Weights of a small image captioner.
Model: 6.5M parameters, 64-pixel images, encoder norm rmsnorm, encoder activation gelu, encoder patch size [4, 4], encoder layers 12, decoder layers 6, decoder norm layernorm.
Data: trained on regions of photos with short descriptions (Visual Genome), 203450 training examples, 1.7 epochs.
Rows from block 3 of the image encoder, named by matrix and row number. Rows with one number belong to one neuron. Each number is 500 + 50 x the weight over its row's rms, rounded and kept within 0 to 999. All counts start at 0. Numbers have three digits each. After the name is the row's rms in percent of the matrix's.
# fc1: MLP up (encoder.blocks.3.mlp.fc1.weight, 768x192), inputs 0-95
# fc2: MLP down (encoder.blocks.3.mlp.fc2.weight, 192x768, transposed), outputs 0-95
fc1.512 105:595549445515563549533452584467523485522517464511453491461528431624581469470539507515520491529535397531516420464546503522430477480524495574457435496525539469500508587481481579488559551493532506479446529526518516527606402563417515492490525491548554534429523545502608538495579424464515493515
fc2.512 110:530583536496533541499515412501625446458561482538554515422469511498458530514442568569532502547572488427571449484487448481521547568495553507397556480456482468511573600478517491447441464565489457507429584448593537516484425534619496545581566469548602534545567452467502548438598485560425502519
fc1.513 107:518469434487516457444488546381468411486436483406517511485457422500566481472537499472488462492491551478555486542539489501438492506500533402493475503483563518471465494583478496516578562539567506570472531525489459490537546498494514555422520420476492530481461585530521501545559506564441545570
fc2.513 106:462462560492393432501522468477460462419482609468581502508486478475574550540449492556480403488513599492443433539546531416482571437575501497565356491544548530454454514536510503430516551466475473486558502537493423472607604514460539533451463541485498529539578585439490454525459442452449476550
fc1.514 105:463469489441613402478381467432515485454431339490567488408563488506473473502548504528436478401527546433509503608539525541518477479495501549489476539509596484500503571518577504474475518500547527425398447575466407554550433498588465472543481593484518502437503579495490571535531512417478455531
fc2.514 107:567422490555482425459562493554421545500501457530495514409530508538424416489540486506497418454505606578506542496432523579471486478413485526428518437448418487501547405459448426486507508538470589466486474513527555475536535556624557539549424465527334467475514549526502428454554577579515421391
fc1.515 092:468531465517498489551574470463484469518457419471451566482481472442492538493537501441484598474606571452488477454515614468502460510535499493490553520462523593513494516457510525620427526571430557535568344511504436651500543459485494518567523506431549524581456515508502463556517521556436489486
fc2.515 105:463458458480432541516537538423590436433543506498555560500476424489457494488476512518546510547580534505429574526473542416506538436520497508537439478372511458558490495488494514508448559543491523426561542429572519497514512561599467534479609526532436496541525592501516426551436499404545442554
fc1.516 108:459503516500469543524508505414557543494416515482554512462558464449574515521563531534403398479469534579476551470420468513444560440463516462555520424537448556519540508524498490428649468463432550458506516456511430542447535512460483472460454477527452446481462559427510594456488538463390464483
fc2.516 102:518530435488496481477540522487493513560540559573516412492573499523593459530612462551497473476493392573420461499548474526480489507490487467427481478570501525444534470513468458532523514550484476521473430407469564608494452495646535422499490445614475515518522449535537486572505583480539546505
fc1.517 087:574493579601527472465488500572432518496534434488619629439546474533516552576517494512484431507448523485525547585458487511519501504538521512493514513524494481561487480537472564598509523505431446478479542661546469424569484451479560509520523570626487495570446555473563489530517510448502679492
fc2.517 086:437468487502411544442486481529409406499516557463490442507536438654564512500467533480520556443506477498506568482551547500455542535526476494531468468531499465549511460467517471476562580564473464509488528502506443461378480505475436560513433514577490480397524582510531545577540479559505392450
fc1.518 092:497542494493544425513543486462584449605495626453441533462503379482489510465552444479486461405487528546476426561552536488545566472474472454460511518605502426600542540421499505463543545517489490511412512462467452491527524466531498495498439437492542539489572472455473471522595522494421529512
fc2.518 094:439517494512483409443468398497496458484508475480633452565473506526522446576611491449516492587561436550505527574463591571439523518562456480455515469580484538517471504491526542421533517477512437520456450470566604490529494522413502435451551519495461523559512481546556449510395454493454526525
fc1.519 086:424570515426488440475480536546536495399448479509501510503523432498451460406516429499546479433479546416492520422515442515570448459560434577522676513520494547444537461492473469556487503493492561524461490497442449529397588487485504487473492533485458560494469521548485551446555419522507442498
fc2.519 084:508549490426503581496624493595457402356551537433478516470475388512514423443514505512449454491426479520481505471557469509515496460514460526511469534530558573431305589498544525562505518508494525493406507532567379406499489531522436528555559528403470525507534520540461473535483498439471507501
fc1.520 091:521473522534429612477482427447538460539450419476585525476434416506442485492419537505468491497519443475461456518587515516489553486570391498502558579521502641427461441439448462437560480503462529464544521507534505544487503528467487532495561465538528545583477501573408548523435506512473562562
fc2.520 091:451475480506498588557572460520451535545421509440459452511546531486548483445465414401540497458455539511479549464439613531413513532511457455546591574431631476555474474466454494625523491509497507509475519430502504482509547544420485573471487507516474374526561538536458518457472531473557459396
fc1.521 095:471473424494384517498513537530546508495445536449522584493527483443490441569487487577459519492475541442563473415562443607593424482474595522504528562551605596546464481611480517547521527449482507482459528522548471460528391481518470429527580467491568442459434467515535419548536538406635521528
fc2.521 104:427447539477532458555466529427535388493485463463438500571523547458523523505500452561478513513496491493529467395468449500440426513450494546566532466510500430583470550480567568562549436504505509500413486479541468458544515496523454564435453497535573544445453504477552603558423444440553549415
fc1.522 100:452513552463473511527495529502532530518493465462474430490489478555504505381497535580386596559537458482449471566453576551503508518583593456566447501504402480482542536493487476533571541569508488436533508426583460354517499512546528504535594550485506542427455568472426513477535520480491479359
fc2.522 095:510454435539489444486528471519622507512467566539470460495440564561495530499547477455552468545548491503546469443549529491567435621533527506521481545447527503423593505441538596457519617507440480454470568498574489574442500468563524467472480495485540530445490517460418509548480567570546589512
fc1.523 091:468537426483537542480555501532500545501512468480373443482507426505505500490557522551505513460516517477499498480508547506533475539482431442454521431546388451436607535458484510495450532499482469441550530496512635535448542555411519497454484456564468517376503524463440560474408571564497514401
fc2.523 090:492541578519555471525544452447628523452557546421431510554450548451480522449542463567567563494453493476445448468531599489507487471506488440526608513457560554535491380510591485492478455469491542557437496473540539462514441552455493532507485568414440497489518494416502521474551537616526516471
fc1.524 103:510526451430474456563510505552487474472519464515522360520577389530494521544493480574545511556487490499508488515436465520468539543591506486496457562589518420453527609511554541468467562426427475474594440449568560478518520484434456515479539492516504476481412542623468459409574543491547431485
fc2.524 106:523441526518423439393543507474604454487510466417521530515506478447483542447508502485477504468454505521481495508497548529459564455472374497448528499459530453444432595414565555440423585499595423434434427570522420471538457482556523484455556483460497461619558453534469501496509425527487492483
fc1.525 087:494466499553451528538523457503525459468446612491473438522536512455517537497509608552425519529479447545490426359579437491495524601435512480552415536518473419486551445514555546420502452543429471565500503493617436538488526459471492478418564450513630481510503436487468511526484559540570565518
fc2.525 096:452506518472491456429490487509523526446441526607561544469476640447506546460496523544477462451626634539543502471513535510512361463459494467523477510518591467436546484491525565508418467485417567501479531522499511546430467553451585554437536533501539530447437519544533542503541413534439448518
fc1.526 097:575465448549520471507422401476477585504527457513452430549524438512508520559496456493390533521578489484435471535559548586519484584576414494416416484513610411528512465626494451513513427502591449410508501447492542564475522496462476485443461552540491467486479579568595517593470505477519413488
fc2.526 096:489492484509467499521408503470552513516488483525509494448423497502484496380538494442548544448497451444605593488442548586410400593535516453503551525493570486534377433429516536532491496449491535504487492677481506502512433483494432544559490524489488410596616570512492454463574494538471472470
fc1.527 097:556481522565537499586454463530495500494507481570404449473571490513601496611529495513541512539529463511514618532583538525391499501573536463526479447502523472505506510532458437494516436417519539424451535487525408579526472508522468554449497462478526410512574512485447536459531504550520550334
fc2.527 117:504551571450478485429520504534497480509392612573509525420552567541509470472472530491558543470474532551536459523487506485469432542509474452456563452544499521465528510423525406521483500539491469517454545355516529535591468520560510507608575523474591454525546539514604542507429484583512499551
fc1.528 126:449467550418568399495657490534499454466521458474513555482506482565479567463479362556520528459453447558512581392562490499439594488541475497553514474462522474407553497539540448466498500520523465510502554366383579463518559461505509420414504457505596539542510514470545532500529498571611448482
fc2.528 104:534377497529540523566499529547468478387609479573550582504464488505439501488532577518376588535500508514570525488397535489497403526526501457535472452604453445556551466536530463501548540570519439455490532510403462443471451486559444568517486488499515436590428543536512551445429510551533612488
fc1.529 099:493391548529483477434447558505510531493512429509449455453503487476433610485449476573388494516513639523495580504442513464424524514491440470516462462585517449515442574540462504492591531583501481538543562501477487475467490442542472522554434462404535403404553445528499506506542473544543433547
fc2.529 102:602531539542458503500483488518468530477544423506460527473420487453545473491386480471463520561540442511453514522490481463537495350504555518521532466537422470450544536456554536467507532501492453572503439368540569574469496534489516455471427443549519464572476438496435481510485538394532580541
fc1.530 113:508459524477463516519459504555469549532426448601555444546487452492497461521555465481486605550439442455514503424529429485429500523404444480420475458532578544437711477508513559523477493456476438506491493516484532551490560511494565507524567473339494574390537494364455478497489465490458509494
fc2.530 097:400579504552471535433518460499502453501442526505578591418550430504406595560542450527513478525538539515576576467456544533535560480447496576450566466456577454538541521518492576478562515547474479486496420548547529495488544429442537598544506539489492481500440579565465585474633434449436470543
fc1.531 089:553430390460558426505442496486566475584581494450538623547491473524443460526494574447438465508545515447516404516532502456479516460525482463487434573552479548475438446473488503529443433501540429488518518492504539427415535422519477569575475531470478496573472502528510456552456525528450504494
fc2.531 099:400530493546521582371566528579477504520429551564509527570510455550520442523532541523507553497461504500485575500461480537450389496476520496523497563510543363529566432495464449470526495503565511504501515557557525611483544491597472503500489484530432558436481511429474480547566459451482562521
fc1.532 095:567551461496535547498502462563511486514639573479536521445498348483540521476487475520443467522604467517564493504447503507514518552445438546476471507475495464498460516513528490563519489444456628535466533466515494563484531492414491457511355489509501533501580429518482496567519488527560484468
fc2.532 108:433540466514452371521516519530512412482506431519458624546511532477525521474501511407482511470594540488461535539512552535409487560547499619525451535537486470470423538467476426567598571433494536455521523474508464545490499524487522505454470526451449481536470533521478545528484490508523493577
fc1.533 085:461482477478498503514526554496486540435491560600517531498507472550491500492513347445369475382483519446483595503544571572575499486385541637527498488489501509446518507523487525492515488430458487482440447532588589597523535474552383455538487486481597446544493497461487513546524540483563590524
fc2.533 091:428569613389468483476537588489546417446518486497513592498494397512546489582453563526473397577501517485446566547425571509555498444479501467576463508533489512541538467524549477443501554479507444534583489518519587461519503517546393449493541534544505459568449451540453509549557511496530401469
fc1.534 106:457518467494445488533473491583521486548476426536654536486463494423469414523500506472421502543456539489488474486503554484455441485533487467456581538475532571478499472626475462480353587450540495544486436515439480596615439466491520523543545524480566499472452557573471515518550472511490555620
fc2.534 103:536533542586486556521493502440396562497435536420464540519616547500478567449476570516447527505501464498424540486493574456434487525484475466490535547466513481483518484443454444548454525469478557573535537547498481588447499488495455557544486564493571385590476526528617466539518440527510519493
fc1.535 092:535555506521500496524478520529506409509538469512625535580525484471488486555531558533412455514510556515436484437511508515526547417516514421515511529463535543493528530410469491548487481589526570451446576532555372476451457463477500469477569458584448466502525465537475469550445410546424640507
fc2.535 096:562480412508488520576444473467488560502496447536575428515436436521419469532490422429411450521432509468518497440466403541449497464517558492432426598618540529497546505552376514527457546407459469436584469520480451411558560423478453477441418443507492480435506435455518538525478479398515454416
fc1.536 100:438545481552522472587403437528471563506617491450543496443614418453559488439425533566512470490485569459570513511475622543511564473523524443528494615537454403576485548649545523459519559470512427521491501499489510549538533513491470606514498487468427483509495435445484578560525502583539492580
fc2.536 104:432401527485468428513511504472465488667465503427457501470537584500489527496445419491512453492531512579584560450449514530572533544490466366505541505481596584468458484405447499478483573445514532488470496503498435449418569644443465441493496516477427468603588529480595440489468510505538445533
fc1.537 098:481537401486544465484531492505513577414463554495527444554410473481517509486451517529534427402494443425503479374479541526527467486516481536478482502534412456502375471466529397469489566504433516415506406518498542437396554523609410465482529509727427483481478506551483499471453515498522472530
fc2.537 100:470535438498543492574502536582528531474531472499440460494473452507444519540593571440524434546485533465467637569487502527501457552445478427503605536520569547479438461552518545472492598478458573451409474507524587524578524446614503485482444505544504606466466499471466514470462523443523537427
fc1.538 096:518447546574420608482476487503514442471550432575595424428494488507508462537470461538403411601451513375501503532518494545613482526612588445512547511466475465515542493566498526518523527527446578524473525492462504505423466632518508481556535550450580472513427527505466507501516515464524433491
fc2.538 093:467416587445453409585430521511524517601542506483521512472514506516488561525483446521399443573491559602553491471458495485573471559501512401645446492437474462443534453477459524453466505444521534560505440446496441463509519547458466549486536492419529494480588488569445426512496528517612578518
fc1.539 088:532481537414448436512558505614518488642523500477477501349539480473513508532493436419526516474534434563515540612429398554548466452433587471606512461555425504395503494511457482520485498575467461560448595501455491540536515442494472527609519522512567519569427372528480482543474414470479508468
fc2.539 095:505410476462520408472505483527571529475450454574573552408427474451365452524538460515572469635489497581585514478516373437511523488554524479511512539453448537509533501515490513518485527513541502544494463517479539483467458475508536644454471412404505454503463536456544494444564468475612485493
fc1.540 071:626512571567518467473466437526518508423474625434452463542543474501539586584438478472564473557517469476432551451522500451533425477499534554471440454555515523531522556501515452507400535520482528475542576456458540544443505408451424494534467486537450517487425485519402427629481484510470546438
fc2.540 084:451536502483466482502426435496508498468407404514518470450584443601565439560538534521515490479477454451546543380533467435460480567429509456407498614548424529552521517561460551486509487497527534502589522434574446457443516438499453472539542549417506461447482532440462547428522435494526523471
fc1.541 094:497535543505487513484508527551539499468509546554441508455540484571491494492434590455475496486486568463459543508575441549489498481541511496483638593470502445507436513491563427488542454544456527529466485492484571592377443453411467603485518552488487511566516458498521446530446464419518401542
fc2.541 106:504579554494494530484530574552516535618462402459522371506478514529423624447486544525454514477516454539478559445519442483518494460558570527432463471459513474578525588472524580515415582550540582517437467462511592532578446519489520455426494465504523542539524584487468533549484581499513586503
fc1.542 082:409625498442492582492473453599463495455455526503460515449534510584514455455475449446464441438539460533478547514479520543529336531484484490417601550457578469512482499515572406501480410526520406561484460503532480472434435514452509568353494521477529446562495481459531386510380554533570570457
fc2.542 094:478472505552548542488446602491419538598430482494504384511487478571381481509478525594469445561537546446538476543508524463603570470475581469536425524449493573518480475513550531456472447437502513449437496492477505573495552633485568569473429525492486568525538429526458541440523521522471451467
fc1.543 107:469630529480428559537482476670547509411553522381510550477483510562412603515374468522481455472545516467489466543647420568442473538541453488556607567502495493479506531534506534509533438533460532540443485519466526525505510499407512603474408510503447441543524572496552495468454497418569460509
fc2.543 124:517564518476548492532471523519441498573531441432481491538539510521471537444542548456452529457563511414519501466441457537519572466556482548524534499508514513519485518469417600491471501506491441483413598499560602559544515545466450522502419477482551597478462565444472485542565496538474567445
fc1.544 094:552597548559523444427524436513432469565530503573500456440455543432486541490482480434519622534448400495500535560482469585568502574451497529493548509496423550503518462434516510453420523502574546492451619407511484533492507541482480541491463502418633488522544509557474476505487613480474480466
fc2.544 092:488502490506488476455488535544471550492506450555508442515475501512460573583588544536522424499503453493524462449518479498569513529494536455547432446406597487487532424542554490513484527500451457485491572548568513454547530530556538501590462548455540455457498442508506573502498494498587492529
fc1.545 077:439548448542491510413487487552449444468553487459599503532442432477444581437538459490540548499427645451521578427485572480506462504595468453531494517569394422520591454473499530550528507499556627581482558506491509491506473480569498383464622604507596496473533473467459481535553612586485535553
fc2.545 081:462441536581505498560501490537559466502567545429455540528572470498589555492485567517559554446528597451498435506469447503436496538531486497570499472524536568536411504552551525528442466501578537462481503480449505491491492466506481440422403536471509415479451457550528460422518396583406519443
fc1.546 102:482549427498598488534442491455520487502511594386512357482512491616448560496448534480467485528542504538548556431493477515575456430435479516554558485479607533396592410467517493474525626398401446451529464518489554555484557506488447451473491487466499507444457506492561547477476527493507522440
fc2.546 115:571535554541568396532502463409473471486551453400494565530473521487475487470498551497379474459458547546452510468553509495477470636485520509533474493507606484547468444591533545488533523468423492528441417459467553435501581446526504429489478447528481524536469557397511406491510451608518508401
fc1.547 088:492558478561429554450358611460588533516606452463474613530519477492519462507494557458471494566511477492442490460514462524559560471553569438456556440584567584526484522540454485458560559555569482498395505547479539480459557500496574602521560518492510448398496545537471495544526577448531470570
fc2.547 088:572567502520544553424486544430638437420487439501549474492473516470477512489490429609427501516563550391406476474519523505468486515502590516492503567411458473593467454536423478537525466581524480522545419467491470539536563539412420499594558509476501458547490505461562508477498438494414527526
fc1.548 107:550635507451595493411468488489539581522560537437563516540504465477494564537506428484477410449505570423504588521453494444439621458525553525537502531396502566479512504391507457446473455493386549479422515437437546518581552425523436480397534527541461481476423542539538468520455554498466446460
fc2.548 107:578463485529439546540473429477503500529556497544551474522488479480462498581645559570471600562445508521487513521518477523455522466522523454495575536511538508508557439533473506605486502499526478523607421560453537432564524614469383563446491521604482484564595451385497550515462473505489523437
fc1.549 108:572546485434558489520454534498482479541376492518497529503449501534479633432505510463487459458570542499463463451552471563461580525522561464513421451527527425481448583549540482541511528475414554598475485465406527566467505434502489453537415552476537399581509483538453541541624576539440467467
fc2.549 102:471519588402596526500560540490567466489452553461458524456441484539461515485503536531502582520354502434400540514449449448546456508484435587520504430507470467590549577505525393399531489536492562478616508509447502508529556523510560501521539538476534457531573517504423486484500540561492531524
fc1.550 098:478504430464495536401485429537517495477445343498520535453490423496481462476446483517400422489546604475545547434516535519507579519525581499476495492590464584474510566526488512536557491504466405481493453556576466533481464505495516469611497504540502467527508441550442511459459491560545490422
fc2.550 092:486499437475557346509493579495397503489488498576539407373404603519498458605574506541446446440462556565442504483449499612559526425468551422614465558495502502468494557562490562422497487468524524463483568452560486525543541566431501503439509462483495492514552503509540532449541526488485503509
fc1.551 099:576421496504347541518532468428619534474488494510505508548448489437453441513531487534555478499494580531481557416411511486480374487379470501509501479504464556458532482464525478455452489582559535483422469435477465441522505530524532474592500553547467443450431464564492509528568437514493515453
fc2.551 114:626506510449532515491522477453488501483482467432504516522502443505538597397485489517508536488489485573511481444549461537549510505631560586490528509472407503552469520473535556445435491498458488386525414565506564507510637424578495565483479507464532620485517451512565457486610575492422522455
fc1.552 109:481466455601487500472450487445439505456530561548515436453502455367498541523554452491444543511464555612429561524539522505517390573516457444431498529551418552522560455526481495499512473509456496496465493460452511447524476506425453407437491468580513533510443489460446511495444435530488357542
fc2.552 108:662512488498516527474547496469433472495464481544454502464471499470522467465487443481433461496567460551595510533530459465480580540532612414537436493528447478475543599513385524497430501478465406473488642529459498527507497507564473496451453444511472462557443508571442396621531463526477547459
fc1.553 095:543490516526550392462466527444451518528461451472584527534415571513572491484512522452495513584603535506595590594552564600522449556530524495489443390524552477500467458559509492559417577537571498446647476472525429494463489572552544515482546455521494548534500462430512541484517437464454448566
fc2.553 103:514451486489463522566463520479483605481599463500448513479483520503529494588361520494567567526509513558479487446448522471478520523575610466528458434540467453548569488529524519581489611511589435534536549465533448517448558430508488438386565536485476490441603473457531430445470511451461424500
fc1.554 109:478531466459547453496528561522390577441542517430512471509495440558444556542554553509564503470514418426512587448510462490451430487507526494491453530466490515542508414483534480505511488531446408481511497506383504595555509422499511446501539448534534576488530495452459522551399486442403546532
fc2.554 098:499410533458498468496593497476603619470403453456512482531484537460556526565573535498553487558460540488553434515536520486481491543501457475436556512567534447453589540540434528458527447554563424451402563478505505438468495465579444465483409492486494561557408465474452503502547566497532477537
fc1.555 101:492600455492543593534489516475464574579488503476536554472495486501464498523556483441500362484516523481529512563540523462461501497527530548566532494519540519615476540640578486528471516482514419392463482506471570416553534523519479492534575486501548421502495482404525499589497543513489560524
fc2.555 093:521501540544525573478455363504493572435460573498439382578462537474397566540528449518561539443484498430450584451478454514522480479436494539456451518582483483407448405417558431512508405486575497521494447474455551539468506543532543414537533510441522506448480482495506549401464523460464506535
fc1.556 095:465482456482530467467388522489531480550458527452551421562500499483550454496486537542474480492524552420575508601590524593458540507457522462514494450453627513499509446454494507516485500427579438533524503479520536478584591569477357543508515495584419442515437499480445456540429545522480478630
fc2.556 100:525579553501490531559436496528481511560509585450521416481489577476494571422525442516363524491550501443406567526537544535512591517433452461522477510618634544583461423468579482498477444445462532487499466483451501469397539488525507524496543544514530387440599481444469477499495501468465506597
fc1.557 078:542494512543450526497449542517521425535565522548496481570552547592473536516528427472494467527507487509450511474565456487492549471510525575565511471526479589369548496453542530494434487523472468562461470465539458494429541443450520541476566436513421569428513465527531572521482445455498534353
fc2.557 088:526581487581500505430507579475520436480429436435501500481518477569487547482502452500537551564395506559506497496533483563459481521549559568472546438505510534429414517504436466556427497557540419493407483541477403504481481576575488497484521504484590467524411517549550576506553599541469431429
fc1.558 088:470574539502524406476503521514404607497527475485495587485473489523476391507458467463585627452491602452470485521405435481484395390500511533468552513488587510518513460546512549518406504390541489407585428522470491587532497549513448448490576605512498454497514575551528446525473507468600474448
fc2.558 093:356523443523444542556599540492468533569541519494531460419566418562467589556516483542556472506478511519540486397555454577464490468423563521522574458541544489398559476441496412561523472573473481555526478559476530561462471548476419521517469493489585457485477463505431518535448537519526535532
fc1.559 099:503581580516596513424557482502487425525407436499536519446541445532502497511417535515575472484509506478446476495548528560581477614464461455438540571494442515460465475505539526480376570506476521485446486446471470436527472436552464535496499514573460536655469439539435470514566509541536518549
fc2.559 110:555469589561524475532514551559456523484502475458569474492425506560466470442490523528506548582564575523529546545506534554397617481421453544456458613483509584572523535430460530518531608551544555493559552435516482541537576461454581402496572450572519504505492502465398590483504519490468537537
fc1.560 126:488505512640518429505548425450475536548432504485499587505486495508491543483561521515402512585540505397529565588491450518493496525397480508516524455565487462486575524497466513519544452506488492600442466476424439560499540334506463462526459563571530512572514490485440542567519538471490528513
fc2.560 103:532494523450496477509603530407489526511585534409561529509489536508453547486447469365483626482514490529515557504530530565481506423510419498603479520447458554503575574525490505446496476456546513618490491485408509534499433539605430448445521457468495452400441463476479398413525541600516456512
fc1.561 099:539524505490397543361467525541564531554500513431477514534394508567460426496486534383528530474487544501485449385605415504445450490515506476533542521459529517541584520494441520503450502457534471488465566516495426462535517453453545441508569475572497471515464510539461531527518569530525545532
fc2.561 093:577419483487503587518510480416551464573484535480501564528509548496513532495533528469612570553539503497502434475514502482497474472483475546544526463534540454582598489568451592472569402510472470413468561519444457550585419474501511556463407509559465511472625527487509487508491486536476474593
fc1.562 096:410564485494546461463482381514506463587540564459401515469571435517568477476549563467403556450544467536493574512476457529505541461524535473385517475534498482563505421488490483537495471453539543492527539477487452395531485446573423534502539558528552419564557485517383457514557468493452513467
fc2.562 092:516495458512573532467508502543467508565434558441557569531546523565539536559458581493577612446519524486600447469493478497443473528521525526527494452503524515535480524446456407475500553460525503521456412480478507620534523419451489428468514505418585440595424445438546529461481433549452518519
fc1.563 093:425533532519454430536379400418484513558476534562558566475550447505500502491525512483455566557488498502442552523460427539593564502528425499487512466503519537552418381570495548488547496541489546429541505551429505413526457479450483536480450480544525471573474599542469454554429560454520460512
fc2.563 106:546490480497474491507575475481531397553525492367552434429417464574608540501431510551528506467478480512562570471522423560517533474514478537473452482426470472450428549485443532424543482419609519517544513496542466495482520502446545484631514540548548451478520490445541463460516481406442545465
fc1.564 079:482531477530426500441545494552587535460509495431460477453439469448517466576547443489500521540514547491558571533491501526555477466523480530485453437532553400520480479530396457507469616506440508502493474501539531303470455436509539425474462538554569462517524556593478521574517412553517480528
fc2.564 083:416462474405546536599441441529540415456579504551534466542571520641451481481497546500537486490539595521529484450399530457500478507500571514487508476418510466502514502472520461457470582495402451494486455570555464446503495459562482565503446438387543462576513469417565486502570409568517495549
fc1.565 087:524687527533460550527474453464523510544605504476552420455457379503545479513414509484467518496634443369546464429435533529515578516538403479483515540475580498551517430504547416458505496545560430490506529537458533438504479509435405426562549478535471481514548492557501497555566427557507513492
fc2.565 102:424428546557484534476468423458503509523466489471490465528581537516498450474541474474447475434522454535469528598547441461481541472507571512466440523439423436495477542554365411517440519425528507499509513430517470372448583506496461563488480584520489460437446492465495524489439506506528425504
fc1.566 093:489464486513353460557556479555546369501571449528572433550506451572485513502489577547448416543512444530553418467522463438530529472496612525443482401544464434550464436459547502448406485531474510554525424535486502518439536536525440492514544573427491426560482456469516455511531482513451557532
fc2.566 110:455428493579448641525412503509428531525445465502458529493564517534453403531581472524531515457520544487499445535494453461537567391554472539484457509542527498459505532491512464509390487574497499419531549516581391488475563549516504506588576551522546459505430463448435532579491470558555487585
fc1.567 082:486417564534548554543532507527544552588553422383458522528526420612518507445613538425418518474538484512508462572470474452422555453495483527577355513489449504436453546485481462484502513452560399451475531521442508608497487501501552466502451419452493570520426521512528566490489509483539514493
fc2.567 083:511454569585541410489505472517566491428514597561499532508441557409516412513546515470502501542551436539487437471530531499461442478470493520411493521489463483443505527483478540600574543536501487489446557561467654494483427478536595553459483481573542518542554566494592449533605486435539564554
fc1.568 093:516469463454414435453506517460496552545511430503489554444481523544492514508478514497463532586486532506459571337516467531515531580471489533509514454501524465427411417552489487423526515494516563496443458447458472431450450446588487500542439515600485537541621513501442352501587543516445456389
fc2.568 101:410526511557431531477537493497526593453472424564530534496444458505580491472461444474526523471530535516513521435461524479506542501378490496396592488508553489481488562480436511451494531577461427461520475507496505459470560480437537445520499497487469419428384509478408569563490570459536505523
fc1.569 100:434446532433491523514559494477483528416481515542508616444443476445485535527458497526515571474518506481472484497493505419582405502503530550551485537382436526382504486605454449418560448616594501531376521458521490472570556524472485475509604590455462448445482474401512455538472580430481478438
fc2.569 099:539474567521488525423497498507415592512529449530538446397460486511438506448551574496391507576479413508501423456400452469505502448471462531564544540601567528445560472546454539522539443495484505485462509537468515499607414482504549431486635504643483502433524516459550442557502409435472626557
fc1.570 102:567514546477534432498500548486474448492479528436506400581488428472543496514354539479493538492502468509510551499452514462550473509474462512565586503522468440524411382613491514545486572484568421492479505540577510503492552505485456488521561472510558455622398413407486525535499521428519529588
fc2.570 110:487450531458474478576442552375621509434502594451547502590431579491589546528445424545440457447545461469475568527530540495552544444502522540430447479547486560533432474513517519505505493468484492460549557635530516554523356523590519571476497552506509505449550537374563517500549508442485466516
fc1.571 093:520539451517476445477491632548571618555579520476504488537462479502559474484500491587558525529446439561510557557541493510474620491519477484515555496568574397543458498466502448516508496468485527451515547511509575543458441596505455553570454477522511572541509557421473563531543421521563453449
fc2.571 102:639445548395383467499497466561509485472495414435514507512503533506551492445451580555500521526376451445508515522587509498475514555479447504534491526508540516484447449558528599427545488370460592541412532472543554549526514550408422466509442508510544498488548497531499541513534500512479525498
fc1.572 095:528565463521562451418481552493495520475504503481487566492561470455433426442565482515486476539593546413553487494577583425560388485572552470420548514494488531495527337493524512584509521508527490485544423464580497471510483482484495485503526499544535482412503578513523507552548586506575510427
fc2.572 095:426434511449539473519454452500562440495511522572546462441370528529575556526514429495416495390570545577473474386556471438512551520491481465455530522470577482498509538516494539454525454440473503481460489480602453462501478518453534532569544507538548499536590511415498487378459444541519520516
fc1.573 088:460564541587417466440471445480520455558606515458502541475575508487536475523479541550609532468469540624500562530559421478546487477517436547565623410509494564441570571512449413565456428554505469426451462454570541435501441515414473510505520546558521524536501519538544459546618450492563449466
fc2.573 092:540401538443438537563489522337569391483455478577403549541363534446545541545533414515429593475563516538427465539505462498470485504527492498521461480507508441516436517483487493512460520566395497578402499427521400487439534531501471518473517547465546530526426438501502460582511474459456513424
fc1.574 103:461458548456413514468505466398552527533414504523481454505502547571517537488609426501558525550480536476488653585523534597503477569440532523427552569524485518479561414595469547568512521495451531453522511489535529550541569458561422533514483454510519526534498570441534464602522449484488488511
fc2.574 100:585566574502455507474484462482515543533415505545441412584518532446530463401463476485565462471494428435429641563470556532544448649535529589495469484471469470586514516562502510613461519470515582422458505517543517495547440465515441555566572576453489522496472434557501522526530500571449542475
fc1.575 111:533543493503466458592514547397419423490445462441473494511539505541576516425592453556462485539448491551532452459374494467508510540523587450484440439516453429448489524494471532488484480513427487442410527553345456589416524483468496550515543540464459460553407581465555640545491593500539481512
fc2.575 114:393368494605511504516569615516442466517504504477470421501521543363483504513601452469525511492468519442540510523532440544496568545482514466472450548559473494556559546505521435438584552498401529474472500486478558545455473457454526420478562552581470529521537455492442479454480498437454501471
fc1.576 085:517458563508393589550490394466531559534518490492544462531437520462551536586510533535518533538473531463519495436490548438457438469503509444589408448469435427516462458471405511431545572543536496472477431463536465501410519454442465407497511491545551530497426480481487472461413468477531441476
fc2.576 089:549511522551416544499549501464533477444566519544498522569573542491533487464528525510543457441566497529507449482452481426456507546419558459527427432438526487482525485485472490532453507498469487582490563424490417389521534581580486357603454478516452637472559468483486534533483511540529539511
fc1.577 126:552482529507527463520449649506570421485490544444484403428395510426464536527546474489507485490566452416495373476564442496503550464527433506491455524548552519425565420539378538441490462390539577558492492407466468483433417588518533398527539557511577547457457511435514511514492432539464475475
fc2.577 104:512638418534506460556501454558525550600506492478543584452550519521443434537473487603493445475526448561502385506610531482529470513485511505512438509548456553628495493391474490451521542523539496491397382424556445491465553579418519497534492513485595454460578497501532547494481452478509571545
fc1.578 115:470477442515550562440539544448438585533543475488602507489571487528476492508488506540533509493533482507566501577521585485481425613503516526557508484560479506517526458517467457501430501474508445378511481527651560517486422517551449490495547492504509529458480545546618485544577569546492562445
fc2.578 106:576464559418540541536540527459522500441532531578511412555476561501491504543429498421426462590466494562428536502454501460497477472489568547559478517536411547547448488484532411459392493452509528469499535423542498555483518488545536527535494460482553450567497520390380414455487487516436502453
fc1.579 115:589519490502584470515447467601502518533476567568503485515475530478447447465623540444532533531404565508507600569500455569434441522533518484493495560576520527458518531537523588550525531530536511523443541419509489492494554506556482524464413533480462451443544533506500440622510456461467603609
fc2.579 113:432576551502523577587563489530445502545465506502566405478551513509464418446540498459489424444553522469574522522520533567532542465533514579529536470503543540438359577493455508512508486513431585449436505467438532463542526520468494519546421525449566555481465584533508562432555481522396551453